config.toml
encoder_depths = [8]
encoder_stem = "single"
decoder_activation = "geglu"
decoder_layer_scale_init = 0.1
residual_init = "scaled_by_depth"
max_steps = 10100
Rows from block 3 of the text decoder of a small encoder-decoder audio transcriber, named by matrix and row number. Rows with one number belong to one neuron. Each number is 50 + 15 x the weight over its row's rms, rounded and kept within 0 to 99. All counts start at 0.
After each neuron's rows are labels from the 100 texts, of 14848, where the neuron reaches its largest size: "fires on" is the input token at the peak. Only what is clearly more common there than usual is listed. The data: short read English sentences (LibriTTS-R).
# gate: MLP gate (decoder.blocks.3.mlp.gate.weight, 512x128), inputs 64-127
# fc1: MLP up (decoder.blocks.3.mlp.fc1.weight, 512x128), inputs 64-127
# fc2: MLP down (decoder.blocks.3.mlp.fc2.weight, 128x512, transposed), outputs 64-127

gate.411:64 38 33 41 51 42 33 79 62 28 48 30 51 37 57 64 60 65 64 50 43 55 58 32 64 57 58 48 33 99 53 42 74 39 57 46 37 38 62 18 47 70 41 83 55 82 27 33 70 42 64 44 41 61 54 40 59 57 57 50 52 53 68 45
fc1.411:67 26 61 53 53 83 52 57 62 38 50 38 85 70 44 38 36 46 35 41 78 58 60 46 47 33 51 62 76 48 47 50 30 63 57 74 36 48 54 50 22 51 49 35 57 44 42 69 41 68 43 44 28 21 63 90 52 50 57 42 35 40 63 37
fc2.411:52 40 34 44 43 65 45 54 69 53 54 55 73 59 62 50 37 44 33 69 78 53 59 17 73 46 29 55 45 44 54 44 37 44 43 34 80 46 52 54 40 50 41 61 45 27 28 43 55 62 59 75 46 45 54 73 25 35 15 29 26 48 56 29
fires on: "think"; "was"; "thought"; "such"

gate.288:49 44 15 72 40 44 61 36 63 59 48 42 43 48 65 55 47 44 62 66 70 58 57 29 54 71 33 60 58 33 29 50 41 49 31 69 56 58 54 28 46 35 26 42 47 76 67 67 76 65 45 44 64 55 54 71 58 60 59 67 44 52 29 32
fc1.288:61 49 36 42 91 74 60 56 54 50 36 39 43 45 46 41 32 58 69 75 54 51 76 37 35 38 14 44 67 17 56 62 71 58 35 72 60 39 54 46 40 56 50 42 61 29 53 60 28 32 58 54 44 61 41 54 27 48 68 50 47 60 51 47
fc2.288:64 56 56 77 35 65 62 63 41 67 58 49 44 63 30 51 63 62 64 75 48 57 72 52 62 41 34 40 22 34 56 48 46 46 45 68 59 45 41 27 28 91 56 34 25 32 81 56 23 53 60 34 29 54 59 62 20 77 23 56 49 64 54 43
fires on: "could"; "then"

gate.166:37 57 19 48 24 21 32 54 59 77 54 81 62 51 38 44 33 34 45 71 61 39 49 78 30 32 41 26 16 37 22 62 53 56 49 67 59 23 47 66 34 56 56 43 54 46 46 36 69 66 45 58 39 37 61 48 60 57 45 29 51 86 53 59
fc1.166:49 41 48 64 34 55 64 28 47 55 62 28 52 40 71 60 41 42 49 53 46 46 41 24 50 38 35 53 75 44 70 70 61 63 52 40 22 24 30 46 52 35 45 47 65 75 71 40 40 50 49 45 30 52 66 47 57 53 32 56 67 58 57 49
fc2.166:63 28 23 58 56 58 67 38 52 55 42 55 48 58 62 37 60 23 83 52 53 23 66 32 70 35 39 54 85 68 62 51 30 20 70 33 62 59 49 71 60 23 67 41 49 52 57 63 29 56 71 49 39 45 48 53 32 37 42 43 26 45 60 41
fires on: "now"; "are"; "nor"; "the"

gate.448:61 32 37 47 25 58 52 85 33 40 22 59 33 60 33 89 67 55 54 59 83 51 48 34 69 57 25 29 71 79 49 53 47 51 54 27 45 68 70 27 52 32 71 73 43 63 59 46 49 33 43 65 61 56 58 50 51 54 63 67 45 54 69 45
fc1.448:50 64 61 31 55 25 54 23 45 62 51 40 53 63 71 47 41 48 19 68 46 35 65 56 65 41 78 30 19 21 40 50 71 25 35 65 82 59 61 51 71 53 55 52 34 56 33 44 39 37 34 52 65 57 48 36 44 44 46 14 67 69 44 75
fc2.448:51 88 51 41 34 57 74 43 53 64 48 32 69 45 34 68 43 40 52 66 36 35 49 59 45 49 47 42 72 57 58 23 48 39 46 57 64 59 51 61 57 51 56 58 56 21 44 51 50 63 27 56 30 42 40 73 20 32 35 33 68 44 65 68
fires on: "<end>"; "be"; "they"; "for"

gate.21:56 26 53 62 42 56 43 48 32 58 54 72 87 44 63 44 14 62 46 40 60 48 48 28 36 46 64 53 49 34 66 77 38 54 20 59 66 67 35 55 54 80 53 27 45 58 61 71 70 67 43 53 53 03 47 35 56 67 65 28 53 46 36 52
fc1.21:42 37 49 65 81 71 45 46 57 33 49 63 30 59 49 51 73 37 47 51 64 51 31 67 39 56 62 74 61 61 36 37 55 22 33 31 64 70 57 54 58 38 36 66 51 27 57 32 43 67 39 54 45 40 49 65 61 43 50 79 48 45 83 66
fc2.21:43 17 46 35 60 74 62 85 47 39 38 51 54 65 46 61 74 47 54 70 51 53 75 67 72 60 65 48 39 25 63 43 69 52 48 65 49 59 65 34 46 31 72 60 45 41 65 60 27 46 39 61 34 55 46 38 39 27 44 57 46 36 34 13
fires on: "could"; "must"; "would"; "wouldn't"

gate.242:41 38 18 43 49 54 32 84 50 50 51 23 46 69 37 58 35 19 46 55 66 65 38 23 30 52 64 76 52 51 44 46 45 65 43 55 25 42 68 29 33 44 51 65 73 54 75 64 34 46 49 29 43 61 52 54 53 59 44 65 69 53 29 46
fc1.242:60 57 41 51 38 67 70 36 44 22 35 17 33 53 82 54 34 68 55 66 53 32 30 46 39 35 64 71 56 53 46 46 67 47 48 34 46 61 52 47 66 71 77 33 38 66 71 48 33 45 58 68 59 34 18 47 47 59 43 46 61 45 54 68
fc2.242:46 67 51 67 53 48 77 56 27 58 21 32 34 66 34 33 46 75 31 37 61 70 56 40 39 53 27 21 46 62 48 42 56 73 69 49 74 57 63 70 71 36 53 49 60 62 41 55 31 65 45 31 62 58 75 25 51 80 44 59 42 44 35 44
fires on: "will"; "my"

gate.86:55 24 50 52 83 43 53 86 53 55 45 25 20 76 64 54 35 39 45 33 64 52 29 55 47 54 49 38 67 52 37 61 64 46 69 51 37 39 39 43 53 31 47 48 20 78 54 62 45 48 57 55 36 24 77 35 44 74 73 41 56 44 67 51
fc1.86:32 42 42 47 54 75 21 60 31 51 55 31 46 99 68 54 42 48 33 25 59 57 78 37 42 62 58 54 52 29 48 51 47 47 39 84 39 35 48 59 46 50 43 60 42 61 25 49 78 54 38 40 57 54 67 35 32 55 49 45 43 77 71 56
fc2.86:37 34 42 44 49 35 54 52 48 56 34 36 55 67 46 63 37 54 54 27 20 32 60 42 46 54 42 68 29 81 77 43 76 50 47 65 60 47 57 38 11 23 58 43 30 45 66 66 46 83 48 47 64 33 56 44 44 29 56 60 60 58 27 39
fires on: "was"; "which"

gate.122:46 29 57 36 53 30 57 63 54 66 31 31 52 33 52 22 70 47 27 59 63 49 31 28 29 44 27 74 46 62 54 28 44 35 55 63 44 69 47 63 77 51 44 26 62 45 24 42 50 56 40 41 47 56 42 70 48 51 68 26 75 28 41 43
fc1.122:60 50 27 74 49 73 24 43 39 66 72 29 27 62 51 45 24 44 28 59 29 72 32 66 47 68 62 62 53 45 31 42 49 24 65 29 48 61 26 41 51 61 11 30 62 45 49 56 59 59 63 73 58 22 57 36 52 42 64 60 41 65 37 36
fc2.122:57 56 13 60 59 17 62 66 27 25 37 57 53 62 55 43 36 64 44 55 66 54 36 83 26 81 37 41 48 61 66 36 61 33 43 57 33 29 62 47 36 64 31 60 60 43 60 28 44 62 54 69 82 39 61 52 74 39 77 59 40 64 61 66
fires on: "must"; "quite"; "at"; "might"

gate.470:55 46 52 55 48 36 39 55 77 43 57 73 57 63 35 94 56 16 14 68 67 24 61 56 52 66 63 21 68 69 33 42 42 43 63 69 50 34 51 57 41 49 69 50 28 76 50 45 56 50 42 41 52 62 64 44 45 39 31 39 47 41 34 60
fc1.470:36 36 42 32 24 35 82 39 52 72 50 45 44 40 74 50 51 56 43 61 48 43 65 42 74 76 41 57 18 21 40 44 57 43 64 69 51 71 54 47 25 53 63 53 58 45 96 66 75 27 58 45 55 38 55 27 48 55 45 61 34 50 31 40
fc2.470:71 70 57 50 29 28 55 51 56 62 31 26 58 66 71 40 56 47 46 73 47 69 77 41 38 21 54 43 48 38 62 29 28 39 37 77 33 44 19 74 63 55 78 63 49 21 43 36 30 33 83 60 31 70 51 38 46 48 49 67 43 35 43 48
fires on: "was"; "watch"

gate.483:34 33 35 61 62 47 28 65 51 53 46 53 53 54 78 46 27 52 40 73 23 38 52 50 24 40 44 19 77 52 68 69 58 43 16 41 28 37 57 27 63 25 60 53 62 44 41 59 59 63 59 38 31 49 55 71 40 38 50 53 44 53 67 37
fc1.483:82 59 75 62 36 59 10 48 74 75 29 63 68 52 57 48 37 51 51 36 41 46 33 43 52 50 53 64 54 29 37 61 55 59 67 53 62 52 58 47 67 52 60 24 45 65 49 48 61 30 39 59 66 50 68 49 51 54 56 41 25 28 51 19
fc2.483:68 49 48 39 35 59 10 24 82 69 31 31 44 44 58 69 95 46 62 30 45 57 48 35 48 69 48 67 54 48 29 71 62 31 47 54 57 74 46 54 77 62 46 47 53 60 48 41 65 39 41 52 53 53 46 58 48 46 46 47 82 45 32 29
fires on: "out"; "going"; "man's"; "have"

gate.245:48 35 51 55 66 54 35 59 46 33 48 45 48 67 48 50 26 47 39 63 84 65 47 30 23 13 11 73 64 64 70 53 44 82 62 60 31 41 59 57 40 63 49 62 39 60 66 54 33 60 50 63 52 34 53 60 42 27 36 42 43 35 41 59
fc1.245:57 82 70 45 42 66 39 52 27 51 52 71 52 62 70 74 51 34 51 50 61 60 70 52 55 55 35 68 49 23 59 65 67 42 69 66 35 53 58 49 19 62 52 61 25 43 78 46 14 74 31 67 46 42 82 59 29 44 50 20 48 48 52 61
fc2.245:66 72 58 82 63 40 53 37 27 86 43 58 56 46 51 40 46 52 42 42 36 49 51 38 41 49 52 44 62 36 62 18 34 70 57 07 32 53 53 55 60 54 56 33 82 66 47 35 21 72 47 28 55 24 60 23 73 43 57 48 64 21 49 33
fires on: "no"; "long"; "not"

gate.184:62 68 50 67 52 41 58 40 41 30 45 50 45 61 87 63 49 54 20 67 56 27 45 26 51 52 47 53 20 55 56 40 70 64 63 46 51 48 38 60 58 44 57 77 61 62 49 34 39 40 54 35 50 56 58 66 73 23 43 28 22 36 34 36
fc1.184:46 31 53 39 43 44 46 48 68 41 46 39 84 54 52 62 76 59 87 40 55 40 62 50 50 43 37 23 41 54 59 23 42 59 47 66 35 25 52 44 48 38 65 68 70 62 55 63 45 47 55 70 43 54 55 76 23 75 51 54 67 64 51 67
fc2.184:66 49 56 62 54 46 44 47 37 31 55 56 55 37 47 52 43 35 80 37 47 65 55 41 55 28 46 66 59 66 18 57 35 88 49 20 56 33 58 56 44 38 48 60 75 42 72 73 63 53 45 31 52 22 33 67 52 82 76 27 56 54 57 62
fires on: "so"; "after"; "as"; "until"

gate.339:47 41 17 47 49 45 57 54 49 42 50 71 15 24 62 64 80 73 71 91 40 52 39 40 56 48 37 46 39 45 72 44 31 60 26 15 51 40 47 45 44 34 67 65 74 50 66 46 44 47 45 34 31 21 52 34 47 49 52 69 49 57 37 57
fc1.339:47 67 53 56 58 57 50 43 38 74 48 56 53 55 38 27 44 43 68 56 56 34 55 61 55 37 57 64 47 53 79 51 42 43 47 47 28 22 54 54 71 56 62 83 70 63 35 26 55 62 36 54 19 26 55 77 66 38 59 52 30 56 69 23
fc2.339:43 61 28 42 82 65 79 39 55 70 33 46 45 39 31 61 22 89 50 65 60 58 43 17 38 68 57 46 64 30 33 67 48 89 54 32 24 38 47 41 57 60 53 39 59 48 69 45 44 43 56 53 56 37 52 43 66 36 60 61 57 61 29 30
fires on: "out"; "know"; "true"; "it"

gate.18:33 32 75 50 42 45 54 68 54 41 52 30 61 65 72 62 70 39 51 62 40 38 77 38 72 64 12 54 40 46 73 75 37 44 59 64 54 54 77 46 27 49 45 53 38 55 62 50 45 61 34 66 41 43 67 40 60 40 23 61 37 66 73 44
fc1.18:45 30 65 63 54 42 53 43 45 47 50 53 58 33 74 74 69 61 55 71 31 46 74 52 40 56 23 44 65 63 61 59 35 51 40 40 52 82 55 59 43 71 57 43 35 70 50 47 50 34 66 61 50 30 57 49 36 46 39 68 48 62 57 73
fc2.18:42 61 58 62 77 68 44 62 41 83 40 41 53 43 70 65 61 71 60 54 47 49 74 46 49 55 32 62 40 38 44 36 50 39 45 57 49 43 84 47 49 51 67 68 53 63 27 56 46 42 41 59 46 37 27 22 48 29 37 73 32 73 29 63
fires on: "no"

gate.0:53 47 33 36 51 43 62 83 50 52 38 79 76 60 34 51 44 30 55 41 48 65 48 28 22 52 70 69 34 58 56 61 41 66 81 76 59 81 56 31 57 49 51 69 16 38 50 57 64 40 51 54 24 69 63 51 63 50 37 30 53 46 70 36
fc1.0:25 40 35 73 77 71 49 84 62 71 60 76 68 72 28 57 73 32 50 30 41 49 43 44 22 37 63 52 53 52 61 37 44 49 40 62 64 63 44 49 69 58 30 48 41 46 46 56 40 52 19 56 36 42 49 33 50 55 63 21 68 43 52 69
fc2.0:50 41 70 60 59 39 62 59 60 52 36 54 89 48 53 46 71 27 35 47 68 58 48 47 54 38 48 63 16 73 36 26 36 48 43 53 26 52 56 46 49 61 69 47 75 32 11 42 53 51 47 43 56 37 42 34 61 51 27 25 48 35 79 64
fires on: "<end>"; "head"

gate.108:76 56 59 64 57 71 65 46 33 34 42 40 46 20 50 60 39 58 40 41 48 43 50 42 64 78 53 43 43 49 64 48 71 31 60 52 66 24 39 29 54 54 32 27 31 22 65 45 63 58 50 50 25 71 60 29 29 38 49 50 42 31 59 32
fc1.108:55 21 28 20 43 39 60 43 39 58 61 19 29 64 52 50 51 65 45 41 55 53 39 37 36 63 78 60 39 54 25 49 29 37 71 27 41 33 71 62 49 65 39 34 58 65 52 99 42 51 57 48 52 46 33 50 48 57 67 59 73 51 59 24
fc2.108:54 51 22 50 45 65 77 42 48 45 28 57 29 54 46 63 43 46 32 31 65 56 63 56 62 54 31 59 61 49 57 70 42 37 60 27 75 40 57 51 19 45 40 64 46 48 57 49 35 45 48 64 61 58 64 34 28 36 61 60 80 65 36 28
fires on: "<end>"; "up"; "of"

gate.505:51 50 22 42 72 54 32 64 58 41 57 40 45 59 43 58 56 52 41 47 77 40 52 32 59 51 45 45 18 56 25 84 58 42 40 59 38 45 73 35 30 43 83 80 61 62 67 87 64 28 32 28 44 39 38 34 43 43 44 26 31 09 68 35
fc1.505:74 51 61 47 33 46 55 49 60 79 60 43 70 22 72 64 57 52 51 48 38 79 47 53 74 43 61 55 30 17 71 39 45 65 50 61 48 63 30 64 43 85 48 40 37 52 31 61 73 35 60 58 44 69 64 63 43 39 24 31 42 41 31 78
fc2.505:63 41 54 71 48 49 42 63 70 67 53 79 49 62 50 43 63 50 52 59 46 37 60 67 75 38 36 67 66 40 46 49 55 38 36 38 79 32 39 50 74 35 61 42 43 21 40 53 54 58 57 96 48 74 40 45 55 56 37 33 48 43 83 55
fires on: "think"; "whole"; "knows"; "would"

gate.93:62 37 48 45 56 59 83 60 26 41 31 50 60 56 59 67 69 49 61 52 42 40 46 67 24 46 65 40 58 46 81 39 55 54 22 43 60 43 50 65 39 62 54 67 68 70 61 30 65 64 93 60 50 43 66 32 49 51 72 52 60 44 56 60
fc1.93:60 72 48 58 39 50 57 51 53 54 54 33 59 25 80 50 49 14 47 72 37 23 54 58 53 70 55 45 51 31 59 57 53 48 43 22 34 32 57 61 63 60 78 39 72 24 67 39 58 15 63 65 63 29 60 27 41 42 72 52 38 80 29 38
fc2.93:53 45 39 60 36 44 55 72 39 69 38 62 54 30 46 57 37 52 39 49 53 41 59 80 71 83 15 66 68 16 47 37 76 65 41 25 61 44 60 45 34 55 66 51 56 28 57 40 52 33 45 51 51 45 48 42 56 68 43 24 50 66 52 78
fires on: "so"; "them"; "is"

gate.262:82 60 38 54 50 69 52 72 62 65 09 40 60 60 57 54 32 58 36 65 64 45 51 79 36 48 41 38 50 29 36 79 39 22 53 76 47 56 43 30 67 53 31 47 72 25 62 56 54 62 68 49 23 40 42 54 12 51 26 21 73 35 48 48
fc1.262:63 18 69 56 52 49 44 42 44 44 55 56 51 41 56 50 52 55 19 37 33 49 81 31 83 35 28 18 50 32 66 66 67 73 51 58 51 58 74 47 34 35 69 50 45 33 52 53 38 60 65 54 56 77 62 48 56 56 36 57 29 68 56 15
fc2.262:12 53 69 46 75 40 43 54 81 50 50 57 65 47 48 26 50 57 71 64 32 53 45 38 39 49 43 78 61 64 19 50 49 45 28 20 78 64 54 37 28 56 49 39 51 60 69 34 56 55 31 49 41 39 33 71 44 31 31 41 50 27 53 49
fires on: "so"; "have"; "of"; "haven't"

gate.137:52 33 28 51 45 51 32 51 65 80 51 48 67 65 32 57 28 68 69 52 42 39 55 50 31 31 42 42 54 34 07 49 64 55 49 78 38 67 34 52 42 59 31 71 41 25 46 53 47 54 39 65 32 66 57 47 41 52 51 35 58 44 26 63
fc1.137:54 45 44 61 49 74 44 36 46 54 47 55 44 70 62 37 21 46 34 70 50 75 63 51 53 72 29 34 53 68 42 48 32 29 84 53 62 54 45 38 36 35 65 39 71 46 63 20 58 31 24 72 59 53 43 40 45 68 64 50 66 45 49 51
fc2.137:75 59 42 36 49 60 60 52 86 66 41 30 49 43 37 60 81 38 46 27 44 49 44 20 59 40 56 60 75 37 39 67 54 36 58 51 53 55 41 71 41 15 56 67 65 38 63 55 47 49 69 54 55 43 54 78 40 72 66 40 52 36 41 34
fires on: "was"; "now"; "i"; "are"

gate.129:48 37 18 53 53 33 57 51 67 56 56 54 38 41 71 36 49 45 76 68 62 28 39 45 00 55 67 41 33 37 79 46 43 26 54 56 63 55 52 46 59 53 67 40 49 35 29 50 59 65 52 64 40 46 75 60 37 20 40 35 57 43 70 56
fc1.129:73 61 27 61 65 18 25 37 78 37 48 40 54 40 34 58 62 44 63 73 67 22 52 50 48 93 52 39 30 61 74 26 51 21 43 39 44 37 43 45 78 93 48 52 43 29 43 68 71 37 52 63 29 66 48 49 38 39 35 41 48 44 53 46
fc2.129:47 64 54 63 82 18 72 38 60 30 62 42 28 62 40 50 55 47 59 49 57 52 56 66 29 55 43 60 53 34 31 24 49 63 68 51 37 38 73 50 63 62 66 71 38 42 75 46 42 00 64 65 65 48 49 57 38 46 47 32 57 52 31 44
fires on: "mind"; "know"

gate.146:56 30 34 51 57 46 57 62 72 57 32 63 36 40 62 64 34 32 43 44 53 69 38 52 47 65 45 56 66 34 56 62 45 55 54 63 28 47 67 05 45 43 48 57 50 26 38 78 71 59 50 31 45 60 45 26 51 37 33 36 56 31 51 61
fc1.146:33 68 71 32 28 18 27 57 46 42 42 55 58 44 29 77 33 58 78 36 69 27 61 28 65 51 60 47 37 45 61 40 62 31 23 24 67 64 45 61 79 53 80 51 73 76 39 49 45 36 41 36 33 65 52 58 29 59 51 45 60 39 42 56
fc2.146:61 61 52 62 72 73 51 27 41 41 16 26 47 62 68 30 49 60 42 53 59 51 69 60 60 37 50 51 54 57 56 16 30 44 74 37 48 54 26 60 64 66 50 46 83 45 57 41 57 47 28 54 69 54 29 46 49 24 39 24 79 57 78 42
fires on: "so"; "could"

gate.388:40 37 52 43 21 41 38 36 43 32 48 44 52 46 41 52 53 63 56 44 50 60 71 67 74 67 37 49 41 76 40 73 38 50 48 48 48 21 39 66 67 59 74 58 36 76 46 41 25 57 70 39 26 46 61 67 58 57 46 45 28 39 63 33
fc1.388:53 48 37 50 50 50 47 33 30 64 47 29 44 31 63 25 48 59 60 40 55 28 62 52 53 40 83 52 61 57 27 61 61 63 94 64 59 34 61 43 60 07 51 35 63 66 72 44 72 43 56 63 72 55 46 37 43 38 23 47 45 80 61 50
fc2.388:50 64 33 54 43 44 38 47 19 61 48 69 38 21 48 78 59 70 53 54 51 53 70 53 48 60 36 42 67 45 50 30 75 37 79 41 19 62 84 55 50 38 37 63 36 51 49 55 55 51 40 65 66 48 64 48 33 22 43 58 42 61 46 64
fires on: "will"; "does"; "when"

gate.389:29 42 58 49 82 39 39 70 54 43 48 71 61 57 68 78 54 52 50 55 65 47 35 52 44 55 22 56 17 65 44 40 66 22 52 24 71 33 31 44 65 39 55 30 27 66 64 43 45 40 62 77 59 40 67 26 46 22 49 59 46 49 40 26
fc1.389:52 29 49 76 38 49 35 44 70 40 55 61 47 42 35 50 46 60 58 52 18 63 38 64 38 60 53 60 68 22 65 37 48 66 69 76 45 35 45 46 38 50 82 46 52 47 24 36 33 41 63 33 58 23 25 56 54 34 80 50 55 66 50 70
fc2.389:43 35 68 38 42 45 62 57 62 38 58 58 53 68 42 61 54 71 61 64 42 29 29 00 50 74 29 45 46 58 44 50 29 53 40 36 41 26 65 60 74 33 67 77 23 45 55 41 56 50 51 50 60 59 60 73 49 15 43 11 65 30 60 43
fires on: "no"

gate.330:38 67 59 62 46 55 30 69 08 34 55 68 47 46 57 49 47 64 57 70 32 76 51 34 40 42 56 52 52 68 61 39 59 91 50 31 59 42 49 64 47 49 61 45 33 33 69 52 25 33 35 55 51 38 59 34 43 42 61 54 32 52 48 69
fc1.330:44 40 29 44 39 44 32 63 48 67 47 45 85 19 50 67 60 55 44 26 70 68 64 44 68 44 57 44 63 66 30 51 58 44 46 29 47 54 59 24 43 19 58 56 67 62 43 71 57 42 28 29 33 34 64 49 70 67 50 40 60 47 38 34
fc2.330:49 37 32 70 71 25 44 49 69 62 57 45 54 36 59 39 41 37 65 62 40 47 47 67 73 61 56 54 08 33 44 67 40 34 45 56 51 65 27 67 82 63 72 49 44 41 21 84 56 54 29 53 64 55 32 70 48 30 51 64 70 45 33 36
fires on: "could"; "on"; "be"

gate.373:56 29 33 49 59 54 36 41 53 48 55 85 24 66 46 78 26 37 45 40 54 52 62 68 67 47 51 37 59 56 56 85 44 51 46 62 67 42 26 48 39 51 62 59 32 56 46 75 57 38 71 45 09 70 48 36 67 45 42 44 44 46 37 71
fc1.373:59 35 57 39 45 53 58 51 49 22 55 56 46 31 51 36 07 59 67 53 63 68 73 50 76 47 71 44 52 37 48 63 47 46 44 30 43 55 72 63 60 49 39 65 61 50 40 33 64 55 39 55 65 76 52 33 62 55 63 34 52 56 58 40
fc2.373:38 58 43 78 73 62 62 68 29 60 43 24 37 81 29 52 52 50 34 64 66 59 71 37 56 72 60 37 39 59 29 65 43 28 58 28 41 43 54 34 72 41 58 42 30 22 38 37 50 63 64 62 57 29 59 24 63 66 39 59 53 80 46 33
fires on: "was"; "is"; "and"

gate.315:76 68 59 36 43 21 49 81 56 56 34 73 42 44 46 71 28 74 44 43 39 20 57 48 44 45 52 43 37 46 24 29 52 58 58 54 45 55 53 61 45 67 32 58 71 60 89 71 63 54 25 42 41 35 46 16 44 34 56 67 61 51 41 38
fc1.315:35 66 41 20 46 20 21 73 65 63 43 58 64 58 60 64 45 55 47 63 62 15 64 47 34 69 52 54 50 60 38 53 59 47 43 39 45 35 48 52 62 89 45 36 46 42 49 56 40 63 40 50 52 61 55 51 41 31 65 57 78 56 44 18
fc2.315:71 52 41 42 27 57 35 63 30 78 70 71 50 56 81 53 38 66 62 48 39 33 70 44 60 54 75 39 68 40 61 23 37 33 39 36 71 35 46 44 74 59 55 67 51 75 79 69 60 43 31 39 69 31 45 59 59 33 43 40 48 37 20 51
fires on: "now"; "i'm"

gate.251:28 18 16 56 53 50 38 55 52 51 26 52 59 63 76 61 47 59 45 55 38 88 51 63 46 45 32 52 56 67 31 45 49 80 66 69 39 41 34 25 33 48 29 78 23 40 61 65 56 60 59 41 44 44 56 49 56 46 39 80 45 52 38 53
fc1.251:45 69 37 54 46 08 62 41 80 64 35 51 67 43 36 55 49 78 53 53 49 52 62 12 60 16 53 83 65 33 37 35 62 53 54 59 55 63 60 56 60 83 57 74 41 48 48 54 45 59 61 27 40 50 73 47 57 49 49 72 42 42 44 61
fc2.251:66 70 34 26 74 52 50 49 50 51 42 54 70 65 40 38 44 74 40 76 25 52 42 49 42 27 47 74 34 50 31 47 35 47 51 53 73 18 32 45 25 55 55 53 26 69 46 18 49 65 48 18 51 56 50 44 39 47 60 60 69 58 38 48
fires on: "so"

gate.371:55 73 56 54 41 68 44 65 45 23 53 64 41 32 64 57 25 52 33 58 42 71 35 41 33 46 38 61 65 71 32 60 14 69 37 66 75 64 30 36 52 23 36 47 82 69 50 64 74 68 70 40 45 48 49 41 44 45 64 36 52 57 47 27
fc1.371:32 58 28 62 49 40 55 60 60 64 75 48 43 58 34 69 33 46 83 47 62 84 36 48 47 44 60 37 26 70 37 51 48 33 32 60 31 38 35 29 27 45 35 49 40 52 62 84 31 32 47 42 63 49 27 58 24 27 15 66 84 40 72 47
fc2.371:33 47 49 65 47 27 52 64 62 63 78 35 29 57 57 40 59 37 56 10 54 26 34 55 64 58 53 56 15 53 45 59 51 64 60 68 54 69 50 44 53 60 59 64 65 63 28 49 79 39 34 59 19 54 59 65 44 38 31 42 46 45 55 64
fires on: "must"; "should"; "wait"; "to"

gate.88:50 43 36 38 58 71 86 54 60 43 07 61 50 90 54 60 43 30 43 45 52 59 40 39 60 45 38 54 32 68 22 64 83 45 75 56 50 35 60 38 70 57 59 51 59 50 53 77 70 67 32 50 74 45 47 40 65 25 37 60 77 55 65 22
fc1.88:47 39 42 64 64 59 76 15 68 36 84 47 71 46 47 42 40 61 80 40 79 68 13 80 33 59 63 36 65 58 51 48 38 27 30 28 56 47 34 37 58 45 57 37 73 34 46 51 40 48 43 40 35 70 31 42 52 29 56 56 78 23 41 36
fc2.88:44 50 46 25 48 47 42 35 47 55 72 40 74 32 28 30 45 69 74 33 63 52 43 46 86 45 51 19 50 47 30 64 32 56 51 58 44 61 49 58 53 45 44 43 56 63 62 24 27 38 57 58 43 33 37 35 67 22 43 47 61 50 49 53
fires on: "was"; "sit"; "new"

gate.413:20 52 39 37 52 41 24 70 59 69 58 34 41 63 58 52 43 52 61 33 54 62 45 62 44 43 37 39 36 48 66 32 62 35 79 56 35 39 65 35 16 54 40 55 34 74 54 23 67 63 27 78 45 62 67 45 28 66 41 24 47 52 65 26
fc1.413:58 40 71 70 65 50 39 74 39 60 62 35 82 42 17 62 60 55 49 54 68 66 61 26 45 51 67 49 32 66 51 43 11 65 40 59 31 40 69 69 31 54 64 54 62 66 48 28 41 54 59 70 54 42 36 26 25 62 42 68 53 67 64 41
fc2.413:82 13 44 45 36 51 53 57 51 34 47 66 39 28 60 24 31 32 35 11 35 76 47 88 32 64 64 39 48 83 44 72 68 30 66 66 41 43 47 43 57 40 52 41 62 40 55 44 70 75 46 38 43 52 29 53 73 66 31 36 65 59 26 59
fires on: "was"; "of"; "two"

gate.69:52 37 38 52 70 35 70 54 42 58 59 64 77 53 65 64 54 59 61 53 62 14 38 61 32 43 37 40 48 14 43 57 23 89 24 76 62 42 48 50 24 20 66 61 58 67 55 62 39 39 33 25 24 34 55 57 47 32 27 06 39 43 57 41
fc1.69:56 49 50 82 55 40 49 38 51 39 59 66 55 50 40 52 58 82 48 39 60 47 65 45 56 34 26 60 34 36 36 60 51 63 28 55 53 52 33 51 32 68 38 71 57 60 83 63 39 18 46 58 76 39 54 29 48 41 38 28 38 28 99 46
fc2.69:66 31 42 73 62 06 75 53 39 46 83 41 49 43 45 46 40 62 41 51 41 57 54 55 56 44 64 41 42 42 38 73 42 52 46 76 55 52 32 65 53 37 73 50 44 73 46 63 57 20 61 37 58 61 41 42 99 65 45 68 17 44 38 23
fires on: "must"; "come"; "go"